{"model": "self-supervised image encoder", "dataset": "regions of photos with short descriptions (Visual Genome)", "train_examples": 203450, "image_size": 32, "crop_scale_min": 0.2, "horizontal_flip": true, "color_jitter": 0.4, "method": "byol", "arch": "perceiver", "norm": "layernorm", "norm_position": "pre", "activation": "squared_relu", "mlp_ratio": 2, "head_dim": 64, "fused_qkv": true, "bias": "all", "qk_norm": false, "parallel_block": false, "inner_norm": false, "patch_size": [2, 2], "layers": 10, "width": 192, "positions": "learned", "latents": 96, "projector_hidden": 512, "projector_out": 256, "projector_hidden_layers": 2, "target_momentum": 0.996, "init": "torch_default", "residual_init": "none", "optimizer": "adamw", "lr": 0.0014, "beta1": 0.95, "beta2": 0.99, "eps": 1e-08, "grad_clip": 0.5, "steps": 4100, "batch_size": 128, "epochs": 2.6, "lr_schedule": "wsd_sqrt", "decay_fraction": 0.3, "final_lr_fraction": 0.05, "warmup_steps": 80, "weight_decay": 0.4}
Rows from block 5, named by matrix and row number. Rows with one number belong to one attention dimension. Each number is 128 + 32 x the weight over its row's rms, rounded and kept within 0 to 255. All counts start at 0. Numbers have three digits each. After the name is the row's rms in percent of the matrix's.
# v: attention query, key and value (stacked) (model.blocks.5.attn.qkv.weight, 576x192, the v third), inputs 0-191
# proj: attention output (model.blocks.5.attn.proj.weight, 192x192, transposed), outputs 0-191
v.7 153:112163150170122170007204126145128118132151164148111079085076127113075133090149132127117074099103070138142118140104130111132096117099110113175133172148060116108101123105161090097140149152120102155147183124127138142158106111125080095100125182086231168131121143185154115108129136201121085072094116080088113123128118131089135102117095132134170135170124100150118109089172160171164123176119125168153124048138090113105178131107141121092141161123129101107115118156134170134138111097073137149113108139151073149210138161105124154147167147109186091144121091119115189136206119125156137161
proj.7 125:124107057106074132180155094123143086134120131145255133118134166139090132172122128098108139169111175129139116117130146139140145120140126077111114081117124131122150133107150117128180145111127180122195088139131118109183176132139187212112078117148113073145124057216168189052148117129107119128132114093173137115176134137116119148129121132142152126126159089116156128139157122101152140140143112129061106175041191150105061155113123173140124107118147140149124149142157135137138100137134115118094124110158107132161142084147085145132106143156114062138114124109095041088074100137158065062
v.8 111:093143139147135123025153116144132120180179158116148094099128133122054137073166126092140110053158076146145090137094124059089088148135098166169132188121099153119126106100125157087129180168122140155131149136098133139149131106113080169104119144180227147162128132170146130110170148212080151159116093104098123108104154114130122116146122130155155149168125125132116139150150145174130092120104084177144175111174103044090179152136094157132124172124116133138127110178132167089121165109052182129163112109143059117184145122129167127117157130120181131130101124098038161115117087122130102142
proj.8 101:087171126096127176164078082144148141119162111166190162129147134125106125121166134127154143150151190131101081142116124106070139139164131106122129147109081129141137156087163174117101117110110127121116097103159150125186174107144135229115093144164139104125126072173147177062102133110176146109162102136144120120102094118134115070128133149146121094135106098127131182121109023130157140117165125197048054200108169154128106133121112111162109094116170107141099152105150106136148101150139162122126167081144179070103078082126121192147083156085106140077110129168040100124097138115074133135
v.9 084:142105097116093122115096125171085103201065128088114081121152101100119119186086101170071122145123151133144147148167135137094197138139115169114166141153133110159100103166098082093156065119128133174154096093185116163110142106124124081099108098075061137138117198071089058158085119120171061074129136119117149138098081140135133136161099167129102149061161154159185135152137132105137108196144147127202156167134120148135175114081117117112183190153086059108155153124094098111125088170140099095171151098148170123156094133093150125084106153161111166146163145102144117148108137124096150086
proj.9 090:109133126100176142150126167101110133112172119167110174137141138126148119150113134131163148126151140178100189124116102073104168137169133099125046111114120114129132098184158147129139104129163119082095020126090064114128073102156081148121146165089134108166161138145176097118087085092141202060106109081133090157099131151158142160129096124083103111147082099141121140121077115171154128103137155133133152126196177145079140156119113112139099117188107164095097125175081184114094156080166056149102160155121149096143098127129197162125116090059111146046082118133093129155153103132146129186
v.10 152:157075133105150092212124150168148119093095112112110166141172135091131128122114102117128202177153104116083115130173156119121092108116170132051097111171203116130152124134118177158120108130118137065113127144162095129094182152163171163142155083166020063107066177046126148165132132085130181182151109153168132140140160113170111163128155132119113135125160166103124111130068107083094138083118129129095203147137154133142081129147151116123136062107104194207121128117137104103117121162139159095120129159072172106069101068149131126124073100132133145119126126131135107140117150127132145106
proj.10 130:118090130161185102061157158104122166128123105122042121123118080134145047105136135145134095075134122115139150116141121166096112112133091146163163155096139129106123093143103090129066167123126096130099178138077166134141131124092085023164153141095165140094140178053140070169131106152139096170120100145113046140090133139152132126126142144104118165101118130119143105125125122114131120159132139164189154126188042082155172125131075099117113146090122125119118134123119142105128135123097154166182162100113138141062131172103141100119091135137146223147129123095145182137138047118111133228
v.11 215:161124103100124108235056144128131105124132112106120167158158111114179154136101121140137181171137172117117098120152116154129160138143134171056128105126154133176161141135106159178139105115113137091102097109138119133104142151165158143155126040175049098167121113042115129145097108062156141165191136215185126140126115154202125136136133125127081110080106149107155136151082094096098113116138161101104080201112157170132089139136095147131133075107133129156138128109136096158113117132184136100138126119107192113046147125138124127083108129144056170122123137142165044144071132146109130144
proj.11 194:123147187154173160088163132161129150135099123097042154119142122082142113099120137173154111113140092117102112154150095102096099126135160169089097171142113154125150148122123108131115145123151117153068125092168112137052111099131087102142164189118175123133138211060115061255105139159169184133148146153107140131090125127122113095119136133130149107133106119172119147128052139118083113122102113171127147049170064143124164079144104096104127129137079102139120151113108114095109182121165155129143155172097113103114088140123191115108200140095158185097120165124162168132175178132132161155
v.12 107:168170137176102125089170137152129165099105159133136117134090119140084123104129134141109096156104066140159106121106110126168084101117129085190161123135076126055082124142165078108099192147113131109170188154100143099162114121173104074129176149131152128100131093140131125148088128213130096129069118058157148113134136137110148090096079150159159130143120088146079142072174135073125105146103129156147087092175097118110165154133136066107168138077131080138103100183127148105165107088104097132143124125161011178178145138136105154162142169127173046120082120147181149109173137127132114128
proj.12 106:144071112109096131174164137155155083117132129115220133126119167125106108141147117099084122109120118104157169101161146140145101098170126078127091108147121127103150126149146096124213163129109196099164115153181152129146178119121223147117082124134135092136094070255138192098155128129094146155123089083174130105180112100124135150130148088172127104124186136100135120121162183114189115148160116106121137158073186101122116171147143108157160114162169129150138141103160087104165066175134136127075136132122140115160143096133074144114120090163111053128124133120119084098139110160176088078
v.13 177:133113124099136123236062155101145119133129109138119157156146118125182169144108098118128208124142193104107131119139141152136142141124118120075153089115175135165146161109094141174111090123098122094130094111119115131119161140155163158152100045208059103135150115029118123146115126056162150175160135191183121149144120127184129130129110136121098147056116145120145146142102091097124119082121151113091086239110151199153082125135131142154132094128125112138137138118143099163102123144178156098132132109116196096066127122137139118097118143127031181102130161124148084134081129139127125140
proj.13 157:149154160128185154115160115153117161141114124079075137146143130085114159157138133150163136134109106159098080133135087089096127114161155184099062131158133165154138145137100117119104134139171128160051121085138121108040084123134097118150148161143146107148128196035115029243130116139133145126140157152097134145093144120121119116111135122136128093145113139167091141117027171121097127133100123128117145048147084156106144074124131080108120123147078080128135128121127112122122184131144136103130165197090130145123133127143204098123203147114156196121104133120179152136144185120108190141
v.14 103:155102128109142140140165157131121117110108169168090097148131088115109167125103122150163078221095083079137196130140144172118175106106143054133172105165101102093110134151143112121155079094178122110125139131164087130119097188159137060118124138108166187094178184041130105141134111095129133065173145114151134082152104115084118107151136150118156148135120124168117112092132111080057131100107150070142137059138143127135127072154180131094146175140146079110087133146148127138115086076178066141146117178195147146162137132118100125162087126121121120152110166135200146129221144156152145137
proj.14 100:149082140154137120180206109159103080154104128175155145121113150154105072134180095087116166109100121116143151089113125121157070074155145134094070164165156124123126087156131140148128180139182141143136127170125137111138130119120203037123150123050114098083099130149120093112142092178084135133061082090162129151150212082123075209156125108128141101119185167081099065103149193136162161131081111120194140154128096117114160175120103119133155115145135147116134112149125100090114124125145144122083155146108085172134156152109129084136173083204139089113137099133114150120138113125169068133
v.15 130:095182113147102128039137126106097146148175120153110093123078126160110113114126120125102072099114147143162184137097099162119154146144111157174193150126018138127125153155154074120109117119150150156131132133094177118144088106131078078133101172116207210139175087173129094100127147177168097078105154129116099096119080136104152107125115100141139130109126092159123179123210125176145108172111104121163073164098092095129135129120130135127099157116148067059140110117100177128103095085125094149179136100201071118232111155092118129149147169094149114150121139113142156129156146125122112108
proj.15 132:143163104087106139186126095168136074121135128182238149140156131097106186148147102108151137174113127160112120105159105093110135135125168095080087082158107124135117178137134156123157122123151148138154082085200125106112104137139176234101115149140108113145103105172090155078149120143094158067115151087151202122189167138140121159113119119168160098152120113119115159089097140092138145111128122115106127119078195206100120117133161130150171124159125147136130144129126089144170146169124100090050130130134111137164131106155169124136216134129133057094123126150113083120101210139144112051
v.16 102:139114169136124113146109141107096146181152116089154157120196132106172125118152154110093186121136150151064064108141106077121134102131136166079076113110185084171133119095105191133109116132109135126137065118148089107144172104073161241120119092149108096129103129124142132133140118092106211207140127126113138141092207158145121129108134099138115150082145157091130086145080158172137152094130137156155191115126123193148109139170074147192117104142095188187126161118172095143148125150099190144115146174088154125079116082136161121072128089153152159123145114132052100124092126116127096109
proj.16 109:109144161145110116095102139069158176103109123078071094100093111169151155082105157153093106116142144122142128130100121181142144164140108167162157169109168107120141128095111118156092080165118117134082153178104090142139108140141045123150108110191170161084144151097133103180121144111209178145165144157106099139048059116114147058169120146114106177131082147170152155151088029141155098123162140167071109168122104054147138137145094112118113138117150143130116131122127155142092109086125186191171116106130170075113103099101102130131082143084098186117105124138166130145177079142101174159
v.17 077:086063144052127111204111165143142083123068121123155146106190124121100109090124110071133145108195146115113183165119140148103174126112174132162086127155189127142166205202140160180179057164168144128083068159104150097172118103119142168113153068186104101113124123138111136131161129047143177107193148141155114117158132152110111134102142145113133101136130155169170125183094118115162126140111104104122135130111182166103113121175110128175099112092094133127157112139175109163104140180128210123142150164123203134157116141113152144116130132122088145164136105095121086103115127074127113183
proj.17 076:151141177138107105105116145128150146133202127150117116128127054149144218161098113172113161089124143156108092135145113100057094126141159071113173073094139171087100135075108120098064158064166103115122136105134137094089116141118113093119177158115178172149121113066082055167109143171113118117166159119083151133163159142190186138145092095157128130143110112130154159100129112144137159076150145093118092190161098171130177114191108121114129116144117143105099125152086135111134114109153060106174112076162073109073130107123196134049102091122137138107101115128105180094083138181127151136
v.18 084:056039085112149146174158129148086142164131109123170142119110133087128135115155107130059127100167045119112174146132105096063154095111161115160110171134183139125124183145098147137152120188161135171169139100177106145113144100124139129083155112036154132125108156152156139138145123098066125136107108130079112128096134091127107178161128103177158151086102184175164104120083131137137105167115110118148179062115122091182101103112110171152104162135123162192154151154091094086150138176142168163141154125109198112115141114155143133129167105153154162102182087109084115123146164120123089032
proj.18 087:095139164110130133118089168121136108149175125174088139117128108162183086120086132140158139110146147169096153112112138095141175167111157126199227115136122124075143107151108155138055135110140096116107109159072109163118098142135076198175142136090138178106139123115159152106102097104221146086152145159092108173149118128126116113142167188105123173168054095130167161105118094121127121093176144205162073145148106153136153090150109087126099116119145157117118157112077177095131118109108068204187115117131143118129154110129190140159066114045111142122116115132171158176091125126103098152
v.19 129:143153135144136166058194155117139121117107130173116094133084110136125107170102123168096084168091051145135184137125117172147125116120155067176147156120087146082107084197129087103147105101164131105117130124140128105133082133150098083093161152083156160129124191085148089163101152178140058069115112084140150140132104097066160106120086149132184146138121094165116131077187141128113137139097149139144101054132127121125161106093158117087154194127148097050124126140134142116155097086154105137134109163160071111203121142136080161170130122130167094130107107131195187099212138143157151142
proj.19 117:140075095109099117159123099156099092137146137191217115145138135148116094197152118105145161157134123122134173123132119125151095123121109085102075101137132139128121099155141114128156155133142173138175097110128109101143149124133193068103124163043108125133098076194130146069162094175066144122113097048185148093183194114117110198119129091120153096111212132100121075117187197145151150126120120082163124144127163146115151152143124145137167137150099107157163137137150097101143099155079091098092121138109067143154165154165151132129138083191136053161144118168125098084149112157148072099
v.20 158:153120087082119099219056153135122108124117135106110153155151124116175133124135099132166204168142169115123116154136132158116175133123128147078144080131168102148158131132092136197115092102101127082117100139139141119107172155147170166146098040197021115121151144074125133151099106053164161162174115211165137149166146126179111139131146140129072135073102171122158138135095076110112131109149135093113109218102140139146066103156095147157127068117117151145127125101147099167108133164186152114143124132116186127102129109153144112085109139142086197117127158133150075143069134126130144114
proj.20 142:156107187125156151098145120156121163127130150105074143153155117103150159138130112147144111122121071128103133113149103100097110128159150135090086149154117144132132164147105113111093122136159105180088142091155141134055100142111097089171195132122156117159126210002103042210118088143086143106139172169084137144114176124144140098123144145138145101118112138113127157125072166132103132146137129134189149064183066177118193110143124110122145123139071062116133149119102102120139155137121131099124164142077092130066126143110193072131161132127150173116119156137131207144128188109112197179
v.21 150:107104134149136125071222133139103121145132132123149105090101141097089082132127134139111103114104051154128124100105112114162054124104163133210126149130133133087115101154151093094149194142155127118116174147125130107147126121149125089111172206065165100120063153176136135125155152190084141093087114043102168139118120099058133148127148126154165147158166120107084120091147148142118151162147092183113176041144105108101177151124154103106161156131144124130144144138155148094163115122105107145114103132130035146137113163111099148194151122116229038112102104127109170114155136120152115127
proj.21 129:143104085124085118131104160094112119134157132146177105136134129149115090140154111111111142142150146126158164123142191158122133154100103076190171101080124125110134098148121097117131154115080137087174109144090144147236172145117130110126100123095113148100129057243131183019139128132135068152077063115167084090170064167108145128109149149115110165132141107098143134116208128146157146118175146103126117177103145039139111162151152155123125143123161140122131125127135121095129056135091115162136124092141127127144143133115075114154032121124119093126155115127110058134140076157152080132
v.22 158:150042125111140120210098135133143126127105118093124145130169142122149124109143116125124207140153179135089088111163127107105138150155127168056112101146196123142162162126113171172115121111111119111100111144119121133100166158123171117148115077166029076146089146062138155129112119049114193177175127152138140149105184144196100162127152144115093117108154149086145106166087084110099117071141120118105159166109133180143092121120099141132133073102103165212129127090151101155118148149151157098111140135076202106040137086157148123079087112128084159135135149116094065146104138130108139150
proj.22 145:089154177142189111087137165126129193116131112081013147118137100100148130093117144150140095103174144112105113159111135156098107131154121184155122167095148128131131068136104125121104117117094114144090154106120131157101124113142046062134156142161177148105140181045130058222117133149186129167114107170098092170066094144126144074141133142121108144113090119173145137140099105119131118146155126174116128116201080070151166112146101105117102130127148120148121138107115148124091149070092175152193154132102141131074126150125122126124114153093130228121128139121175180132146097101082171176
v.23 074:112095108143091128132167144102098081154134129138105137098158141073115089118220148149153181081145135101134132144147158085080149132080151121116137158074120154170147200062157153103141150096154115178041162133150144088080088081087153097125153173118099166164191123192119095113147182120167150130075160118162108151135165125106090105138159158178053116115112105144180132144129102172121147146167160114102118100139062102111083135161086134102109093203120100086108169142115141152125133155150153141148145073108106128136099130094182161055115143136107161112092147167107188136111166117103080153
proj.23 085:170154101155182209149186097127112121149108172105151151140124159078092101148089129119156120218101098194126079147120135113154194083209133188094107155104141122096150082135140129151120096130160118157124081137151071130108066080126142099110112142142096108146099139092135138201151124111125109142097172163070126155136113139141185146112129105107130127134102139141110168130087108085149130159107068138175085079099125133098153079104168122117083114131080142142096096119144105121082150106121062147108191189111192114104116159147147079133200154150134126079157147075197110146103170125094125135
v.24 095:143182104103096126150155135121121127085163135174097146108098111119132153148132129140121123188083183130114179155151114164157163132085137111143190104113077120159140168138146118110135098119147091088108167178091120104136100111127104022127103154061136168135157115077153092152154136142169075065146175132159108153121077128104111123109127115100117150147085074146152138139184104111122091141123143053128071117126137139125109106143125142146130183169144090057103118162126156144127117055177082124150084070150162125145151185162099139190144158094123137141136151174192181109214090153128192185
proj.24 091:158087118118134155176169111175135093114087105185187136139160167122102072151103096112142162117095125113109078096127085096159126115118201136088071158151085160162126084143117114128175150120195126167136127128189118146067101132141154114105137148075109112127070148107125109132151086132064176107142162122143157174210229098097093156120131138153140094091122166099134094120183232105108158162133123097174110085132104179139133116145141140121139125097100118118115107129109119139138169162096135107071157163080099143089163154141169130119168088148164095160145099121115172088067178116149087113
v.25 092:144203148110109145050120097128150102092158181149107144101115110163084139132152119113159081097076172111134157112134112192099149160102111143129138120135078163103097162155177085154085112122112122152144143149081124150164087121145071048173108098116166193110213185118125054122101176164166120122126139096121076099124082155133145078138072123141122163143155083190149152148212152141094114135163123076145091163144148107115148097119134153128119148140168114076097131146107147136137104118114118149163093042138131080182135143106114147146145153130111157164147139156081141096202111127169160189
proj.25 094:149095100099154148185146107168117114127121130145219168145169151116131103133107125115146151144140196154129091097135082136140099082187181179077066148139121138119148137095117141124167158109170122134178074120172147130077114104111218126094104172083103106122062148082110143165111133130081126152124161112134211164163242098100081148101141088162107068111120121107121092132142174085110151178097103100142150098097142196145160123120114151099154135162093129125107128188126112123112169168124104116065148128089132150078116107155158147122179109160158100123167104120107145148106200126145108114
v.26 105:130175161149101106071148147128153150192168101089160099098088149135148113106193112092142165036086175175130099130112090037069098139149121182173118144081071114148106155077147164109078203135105100163103102126073155140144132101093125155117126159167175103144138084148115152089129144197141167117061099118146126177072122136154131102151110136132107132111111091141133153123171153179158124153162098143138115168128116099137108147107108160110093168122117093124155130138151129131115152122083130130186135062127047158097116125140165143106174143115099199129095097124053153143062119123118095148
proj.26 106:088209080114113165133149150114108129147117120089172156137140157082115192064133125150135135172151146138111049127137134148140147137164167200151143163082120105129144138113137113110155074108099165098108119117168068090117119083146108204098077092237102136149124140152131164174128156086181117159161143157150147114100067129127104065117112100120118117105118105154121122140129025112144103107111150183031112145103168122105102085127126096151107130148163158153120128092120123139122166109137149117113153171139177082139110108112047140098187152150143114122146181133147085139111141111087152067
v.27 117:142104145116128089217109121132127111122119136097169173159184117107176129113127132105151183083156185105090083090148139102118144149121138143069068131156153097179176120094098161116124114156128114144107084135118126143113162121087161205114130079160092045146091118074138142124102102081122185206139153152146140120093197136183133126113166113123099132086145172070100125146081127149154149104167152159129197137126135170145073136144101172156153092097125165163129143140133077141137130182131175138111145136040154136084108121145156093079094126167067195117151147141103105129067145111087144100
proj.27 131:082162189146132094115083144117124164117114107087017132112105093124165130053126171150121121115132158105124138149129117159100143172123103153184170170093129141139118135133118122140096072151099110121053144115066110144121118109136051079139153117190158156126159172084126096200114128118214130140148138163088060135050063134146139069130124169104094184139106125176137125146108061128113131110134148168103114155188108091163169100146118118150084155115141116120129146113102172155107140094124148141168104102127184126114097146114105143139105140107128191125130145128169140156158098135083179214
v.28 091:184191144177157117151148138141170097089130136127092092118130135127158103139065121140116108198116110104111125094092122187187099122111151086144149139159127102111112106154151135165142168093127131057162158174160112153108096131197125078150143118156100142140122155035157138157144105120129128078117096106183136080165139136075131140135088127130187167129138118152114126117141056046089142083090145076103080128113131118122175108145177104096112134098126124087138109117112138075151110031142101107096079123142058122064135127161111171147111144124161062152129121163179163109188123151149197105
proj.28 105:176032131099112167127157120150120102139095131147164147116113153155089083195195106092101150110104087089155170119139097096122100105118132134104108128143141140131119150131153116142176163141120200120128096125164119142152144145113203034110112096088097100139107107125120125108154086159088118179086108088170127099119171141129107200115107094169158104104194162086103073127146193125165134177105069078196157097116111116123129182117149144090149123149089096152164094135156095109131110197134133108092150156108068128163187147156128090109162106184163109165147122094121105083118134126183068123
v.29 084:169098095111105140196111146123157069094151119129116166174165099139127151189148083119127074172154128131109182129165125201198131117108087148096120123156187156122138100113101110118116061087138140169182165124182073098038136145192143053133129133079125147139096206082099106137104155086125081107157128166139116122107025132125117122126098161143145123137111158158146138097121128067096156146095180117146083120118119188097104096084138089096142128154150125123165112125114107144180100104129117115161155119152216101092140122089106146092157136151098104151136117166129112109167148090153157159
proj.29 082:130110156098155070072117134115132123176198118092017160119082107107172119123169132137102161090144106133137173136117116063072091135105101094120176089092151091152123086176074160127167170163151110103111100121123135127113168126113069132156165132095148124094179166111137163194105112160148184149124140137178081142105151135055175127174117116088134117124104147077166084092184148177149095085120188148147120186160121042161121188114114133165126150123124151162120152151124202077116121103076185150119095142074110140153133144130139157112120127099096136140087140152099143112105107130139108147
v.30 095:096106136151142181070157150178105152148114143106178107124133142141065138132150142122096057127112079129101160163140123135109072122146105114166153184132101127099098149193130098087155111147120134139135190147109083100195127120103083053124088125121198129085143193154143075157154135160129119095156124104050124124111113128092142145137154135151134171152154119131105105138139149207189126186087098139145239051102140149079156111162152150125154158118133137143099130110134129167138134134103180107125146151134139146168134105110128090146131111106216035164161134124108165105169093138144094085
proj.30 080:110118066111161086164109094150150103160139098196172126103116095164116071135179120119144137143154186123105179109121151141102130115099131034069109067172133142137142142098143153084087152121133110141147137122117213141156111182122157169145115127095164145144131136134120146000129098138120118128161104091170118091196182108115137136149142116099134098120128110175096156121097169093159180086119093100118106177130212105106113146105063107150155180169156149120108132183118155075164135123118116107103107093127092119152118098137122189092090078125115130137094111146069133123087085144154115155
v.31 116:098193096105090162091078111112117124176190129158148156111084121157160133138173098149127104084110189103152138129130110159110166172108085169124137143123045152177121156121162112153137121071131109155113132093132152140134117139108114085136065155143180191154219071115127096121131126171135118137129158186116081136141063161115152107164120086114099117131061107138138159174168144138120079158121110088158017180108101121145107119100112128129119135152161092088118106140132135153086108111119147153176149071139127092184152176089133150091148174116043201157121144150150120115101130164085127151
proj.31 117:127157149117118143180139107158138110138153136174162166151151141091113207117120102155134164138097112159106061144149072087109141109136202158047089130173092146116129183110129158127106103119179133157125107091179128097060123128154145219119144127152131103164120134070095097133119146096090189084139177102097201143166176087152136132106137114167141079150137118140113163100073138103099132102118129067116135108111141218141118058122157130141155105131095089136109153126137074145132161145160107123114111159134150098143119112119209132117219122145140081094122151118129143115123231098131146093
v.32 170:175048137106133109187166148142133140050087135100141150134189134101149135100101122143120173185160129119110100119144146127135108112107150132068093122156198120117144076101105160173109127135135143077119143128151112116110181159123184111160145108151039061101082192041119121170123100080129168179131112129169144121134182116145103144124166143131102115135165187127123101137076127093103124072152138135124207100133162137133089150151122107149136084103096202210107133092133105123158119151176121112100122201088205131070108072168107104131081092141131128118152131115129129122129129136139163150
proj.32 181:113098141144138087080120154106121173126072103115013108115108112145143060133133131137114100112153136101143187130130145169130097125113078141179145172108166139113127066135116107113103171124124111130111177154089133156168159111109088010143127139106165153106155166089140093193116130139154103194104099141138037119106114148114124116153143154106104162083146111120141107147192104140129107165151144146142143141174061046162161157142091105133111162085152125126111148131114147110117122102068163160188132107106150149086119164112105121143067114124138216144129121118158173134126065119129150210
v.33 114:134091155141160117106198145178131133133102121149145074117147113096090103142056122154115098166110056122139147107102138122173067090113204138129145094131118118060105084150144145111144155175183128070156139119157108141143146124188146198084149160100079073117056135133138194152140147178093133096100096078107160127113156109095149141131135130111143137151184108119091120117106151090120162109139123172142150068140138144087140122133165108116144128091118168155141143139144110055189132120134066145070117218113081172116097125133113156145103104143212032140132145102140160115133110100163130089
proj.33 107:131081092110120106093090175120154130111153101111140083112079111166119120167127175113092111123129107101166196147123188200104098159073067070206184103129145091123135105189108098096142124122113150124154173159068138145186186137136123109164122120111111148116168060237118174060145129135131063142097078102178086104119069146095152150107106146124139136131150131120126100153169108138167106131164116122126149172142132060140107177097114115139137127115155150146161139143140160095150070117122118137137109103127097124153138143101115128148039125136081100144139118139105101105169030138150077124
v.34 100:108161139146109164024175160156136127132142155152146073139084093129101156174162122139116093134064072135156099143100093113140083124106077108146148111112068119121094127116122069098074195147125156150162147114099181115145088100178092123148152183160160160123137109132118127074125133204115108102101110116136120124087091089095145112146133139151205170164146107139103133138180114099104094166126142159170051126119087108092171186112152123122112183094187101148117120161095159086101123059100106133151130100184027128150119147105129137164148141099166070172138120099117163093162120134140124156
proj.34 100:091152087097110128160129119129131066137109124188195139129157150093100115146175103096144158140159152123120135087138150137130117110136158106156142110119097146110155141124142117135146178109090134114146088104175143141155173108170186219104114124155093123136123043253141154038145141121147107137168095121200162107189121116124085173159107148135138074125152124108163104138160113125180117131169105139057124153073227106098096137133134091164149102124164138146144131115149143111163097171106123143084087143097079094135139083132135138140147108117134095146119138147070039115149140159155100065
v.35 225:107178144150124150015169112118112142156139124126125100092079136142093126127167140135105049075120103146156142121085123105108126115109115110200153154121053140112109159132154099081138152118123124192122153139119133137149106095096093122117139200099252178124147133212132114098140143200123092070074150076063103119137109105071135113120104115148161131137133092128125117109172160187169122182127121159164115070131104068133187121129137116132128190142136088098122126149119166122139124137073138149146115107136060137192130155114152137162155134116189104157115112122101188113162140127128106105
proj.35 200:120147075096085114166106133116141090136161139166240131130135144152116162115106139081106164159123174127145085112121130139145172135105142103121143073106138104121126142134124151127174102119109152121187091157136106112179127130124180190083123069175078129132144049213132222012135124087113143118137132107134178119144135131134138159135124110130110116129124135105138135110154093116153148116122142098084116190070202173129076151109146179140121120152174176120128102142150130171148091118147105125095102139169147141156150106142058150128123128153103047137150124145099041121100136123134097050
v.36 196:159096094100136085223093150149152133062088122114120150148163122130153145129095121121125187193155160097088124138157123161138138132142145154050126095130203128150156118112115158182117076135133117089117134138140126116118152165164177135145109063162025070114102143059105127126118113020150167158164120193185138127133119154173127150117145120124089127121134171136127143146087119076088106074146157104106146163127154191131078148126121130129155085105110167184128111097144103135139144125190118081119120141110211095069130112130112097100069130126088137129146141131144066144083145153119150146
proj.36 170:139095178142164116055139151130122159123080104077000118110113122122159089119152139156137107088152106127123187146128131130107071128124101143150126172132134148132130067117098123119092158132128107151115185108103135150101145128115081043158145182074170138096146201057130047220126137169165132167128104151119087151099117126126133108138128153118122155122139151157148120134132168158098101140132135142186169110188040088143181123126102090115145156122112095147129156119115150081107174112106170132174133126115123136074121124126166129129107118110149188143122126106142189141140109111134158221
v.37 081:128119097124119115125121156086106134045099132164117136124063155145112075143081151120137080154143124094168157159119134180130168121059101041159156124126084102104138127173187083118160114105092118130189122129154103105172110132110098118115119178090135200112124145096136073174188144123108139109142089087128102072203177144071130152136088135106113128140091069115131111120128172141104151134159119115066149084120144074100146089109195161107144160138175130100142130149090128137097123086127153100082073129178120148146128121113060132183162140094141095114162166152154202104208100128155128092
proj.37 111:182088112134134109153156146153114077123131105206173136128157082139141160190166102098138139126076168163140143104149124089091099089123160080119075107146123158105126139077162158151107151112182093120131127131131174110143101159117162162120155136037142079123106102140097109075106134121100143059120145079089164155210193125156104172137115132132119103163135118084093120123106192103108179149079129058202129137170124195120165115121098139119130153161119126097094105147140104150158125162157046112098112094086100127103144118123190107149140104152128100139094093168086230162116137139131092120
v.38 197:091180124160114178028162111108117118165155118135145109085090145142087124131150125127111077057116111160154162137078119113122156151113096136197143142126050131117108151133159089090145164137128118193146124113099135128127105101099100122105123186095234199131174093209153116108123154210127085088098140092093105144118106102089133109134111129142165116138116081148145136110166140188161120177120116123133061122121088090109169121122133122118123195174139093058124124172101154132121116124080142173155133097170064139235132160112136143148166153113160129141104122128110164135151123117129107105
proj.38 181:145141105108097118181107107123149085142149140143227133138118152132119184113100109119131154148110136146136073119112134112132168127114169112100134097126126123129108185109147154133177090133152128116172085141159112110145114125139151226094123065169093113156123073212128206040139145082112179075149151121128205126164155122158104158136109118141132097137135124113142139132122114103132162111120146078079122147065196218126075123120133171135131122142136158110121106141142116152147108139186087095094113128153110124161142099134100136117165129156132031110139117119130062114115175141125081013
v.39 095:119139089130110121175130182132130124060138117153084142148128144150160105120098110163121146209130143093161199150130127217137160154089154107115132114169139088118111158157092075164133077094091158105152131165108114147140081158171149087172109097140062161086146161060087106187117109075156091092168133158142134104193082161151163101128116093088133131127116094146139149104122124090124166063126138052107103117103156136090111079157121100149151122137155125109096101091129127189156104118177137109115140128158172098128137121102099147109138131110113192135170140154206086097160133109221188174
proj.39 096:167072137158123109169153107137143142135140135146171116168149150103109097156116104158138107136106097150103069120140106101116079077152168129097123084165129150146123143111133136119120186108206114150119131120135141116071128176107152038132178136086162108146078145027099062148124110156056127114105135121089159157155237125128121181129125104151141121130163176090095077115116198144125147143102101069209154108125101195123167162131088130150156146144103095142129151164167075112132133186148107115111118117095100182111164133099191071097124131155152133131118146139160185104121136158169098167
v.40 095:086154068124082160090057146135170112106138150167080095151084114169118180145181104126163136105135203132194119163114167174065143172093095121145180105102112170145111155130146104132068093127122136153158126113062170156147151111108089080129041118166182165134225116118154095122151110111166110104139168141154103123145088095140107133170112116103090128095124125175178167175196136156113121124137137074114075214135146087115126087150111141109112125108151104086153120097118119182108114130122131117177162079138147089163139155092132151110172114133106184151107130106094159116133084124110142179
proj.40 108:121150125117162155160170095161107096115123118174183177155188150084128180139131078118181146184096152164095083121127068069100131098186157161065040111172088150131123134082146134138147135101166108174145141082152170116077089114115162156131119186120131111185111132079121108139138126110093118114127157139105168120166232103164139162103128111148130067129080111120116138126092153122108143117126093109137126111086144215126129079113157141111130119140111118154091170147128103120136197196163096085110148129100125133126119103157186099131205132157157131132118129154077138105081210127115165115
v.41 215:108175122141128146027172112129126121113122138160139095105100126130088119119158130128108046091110100131142157127113133139130103131110124113187148147126055130091086126105156105082148157131135116173144172154124132109169101104105084089128125207074233173105136140193157098098147150184113093064076134064076128125125107108067120114137102129158150146156139082151117132120165172170156148174116115150160129039124109088108177131128157133123126189128136108071130116153130185125131139124105131152148129127153063151218128154120128153170132120116197090146108096116109198107192135125137120129
proj.41 191:138103084108073097192103108115143089110142141176218133140131144154136135143149129074100159172105171133151118126099167130135159125120131085144122093117157122126111130116139159148150119128114163118190112154125149114187126161141207166095112091115082114139123043224149207000146131115101093137111118107150170127176143134134131187122111118152117124126152106081134114120195114119151146127121142083128115188085203140135073166136150174156119100118167168142147115131152121158136100146137108110077113124157136140148153111136066133142097113152119060158117115144110070122081126126156053088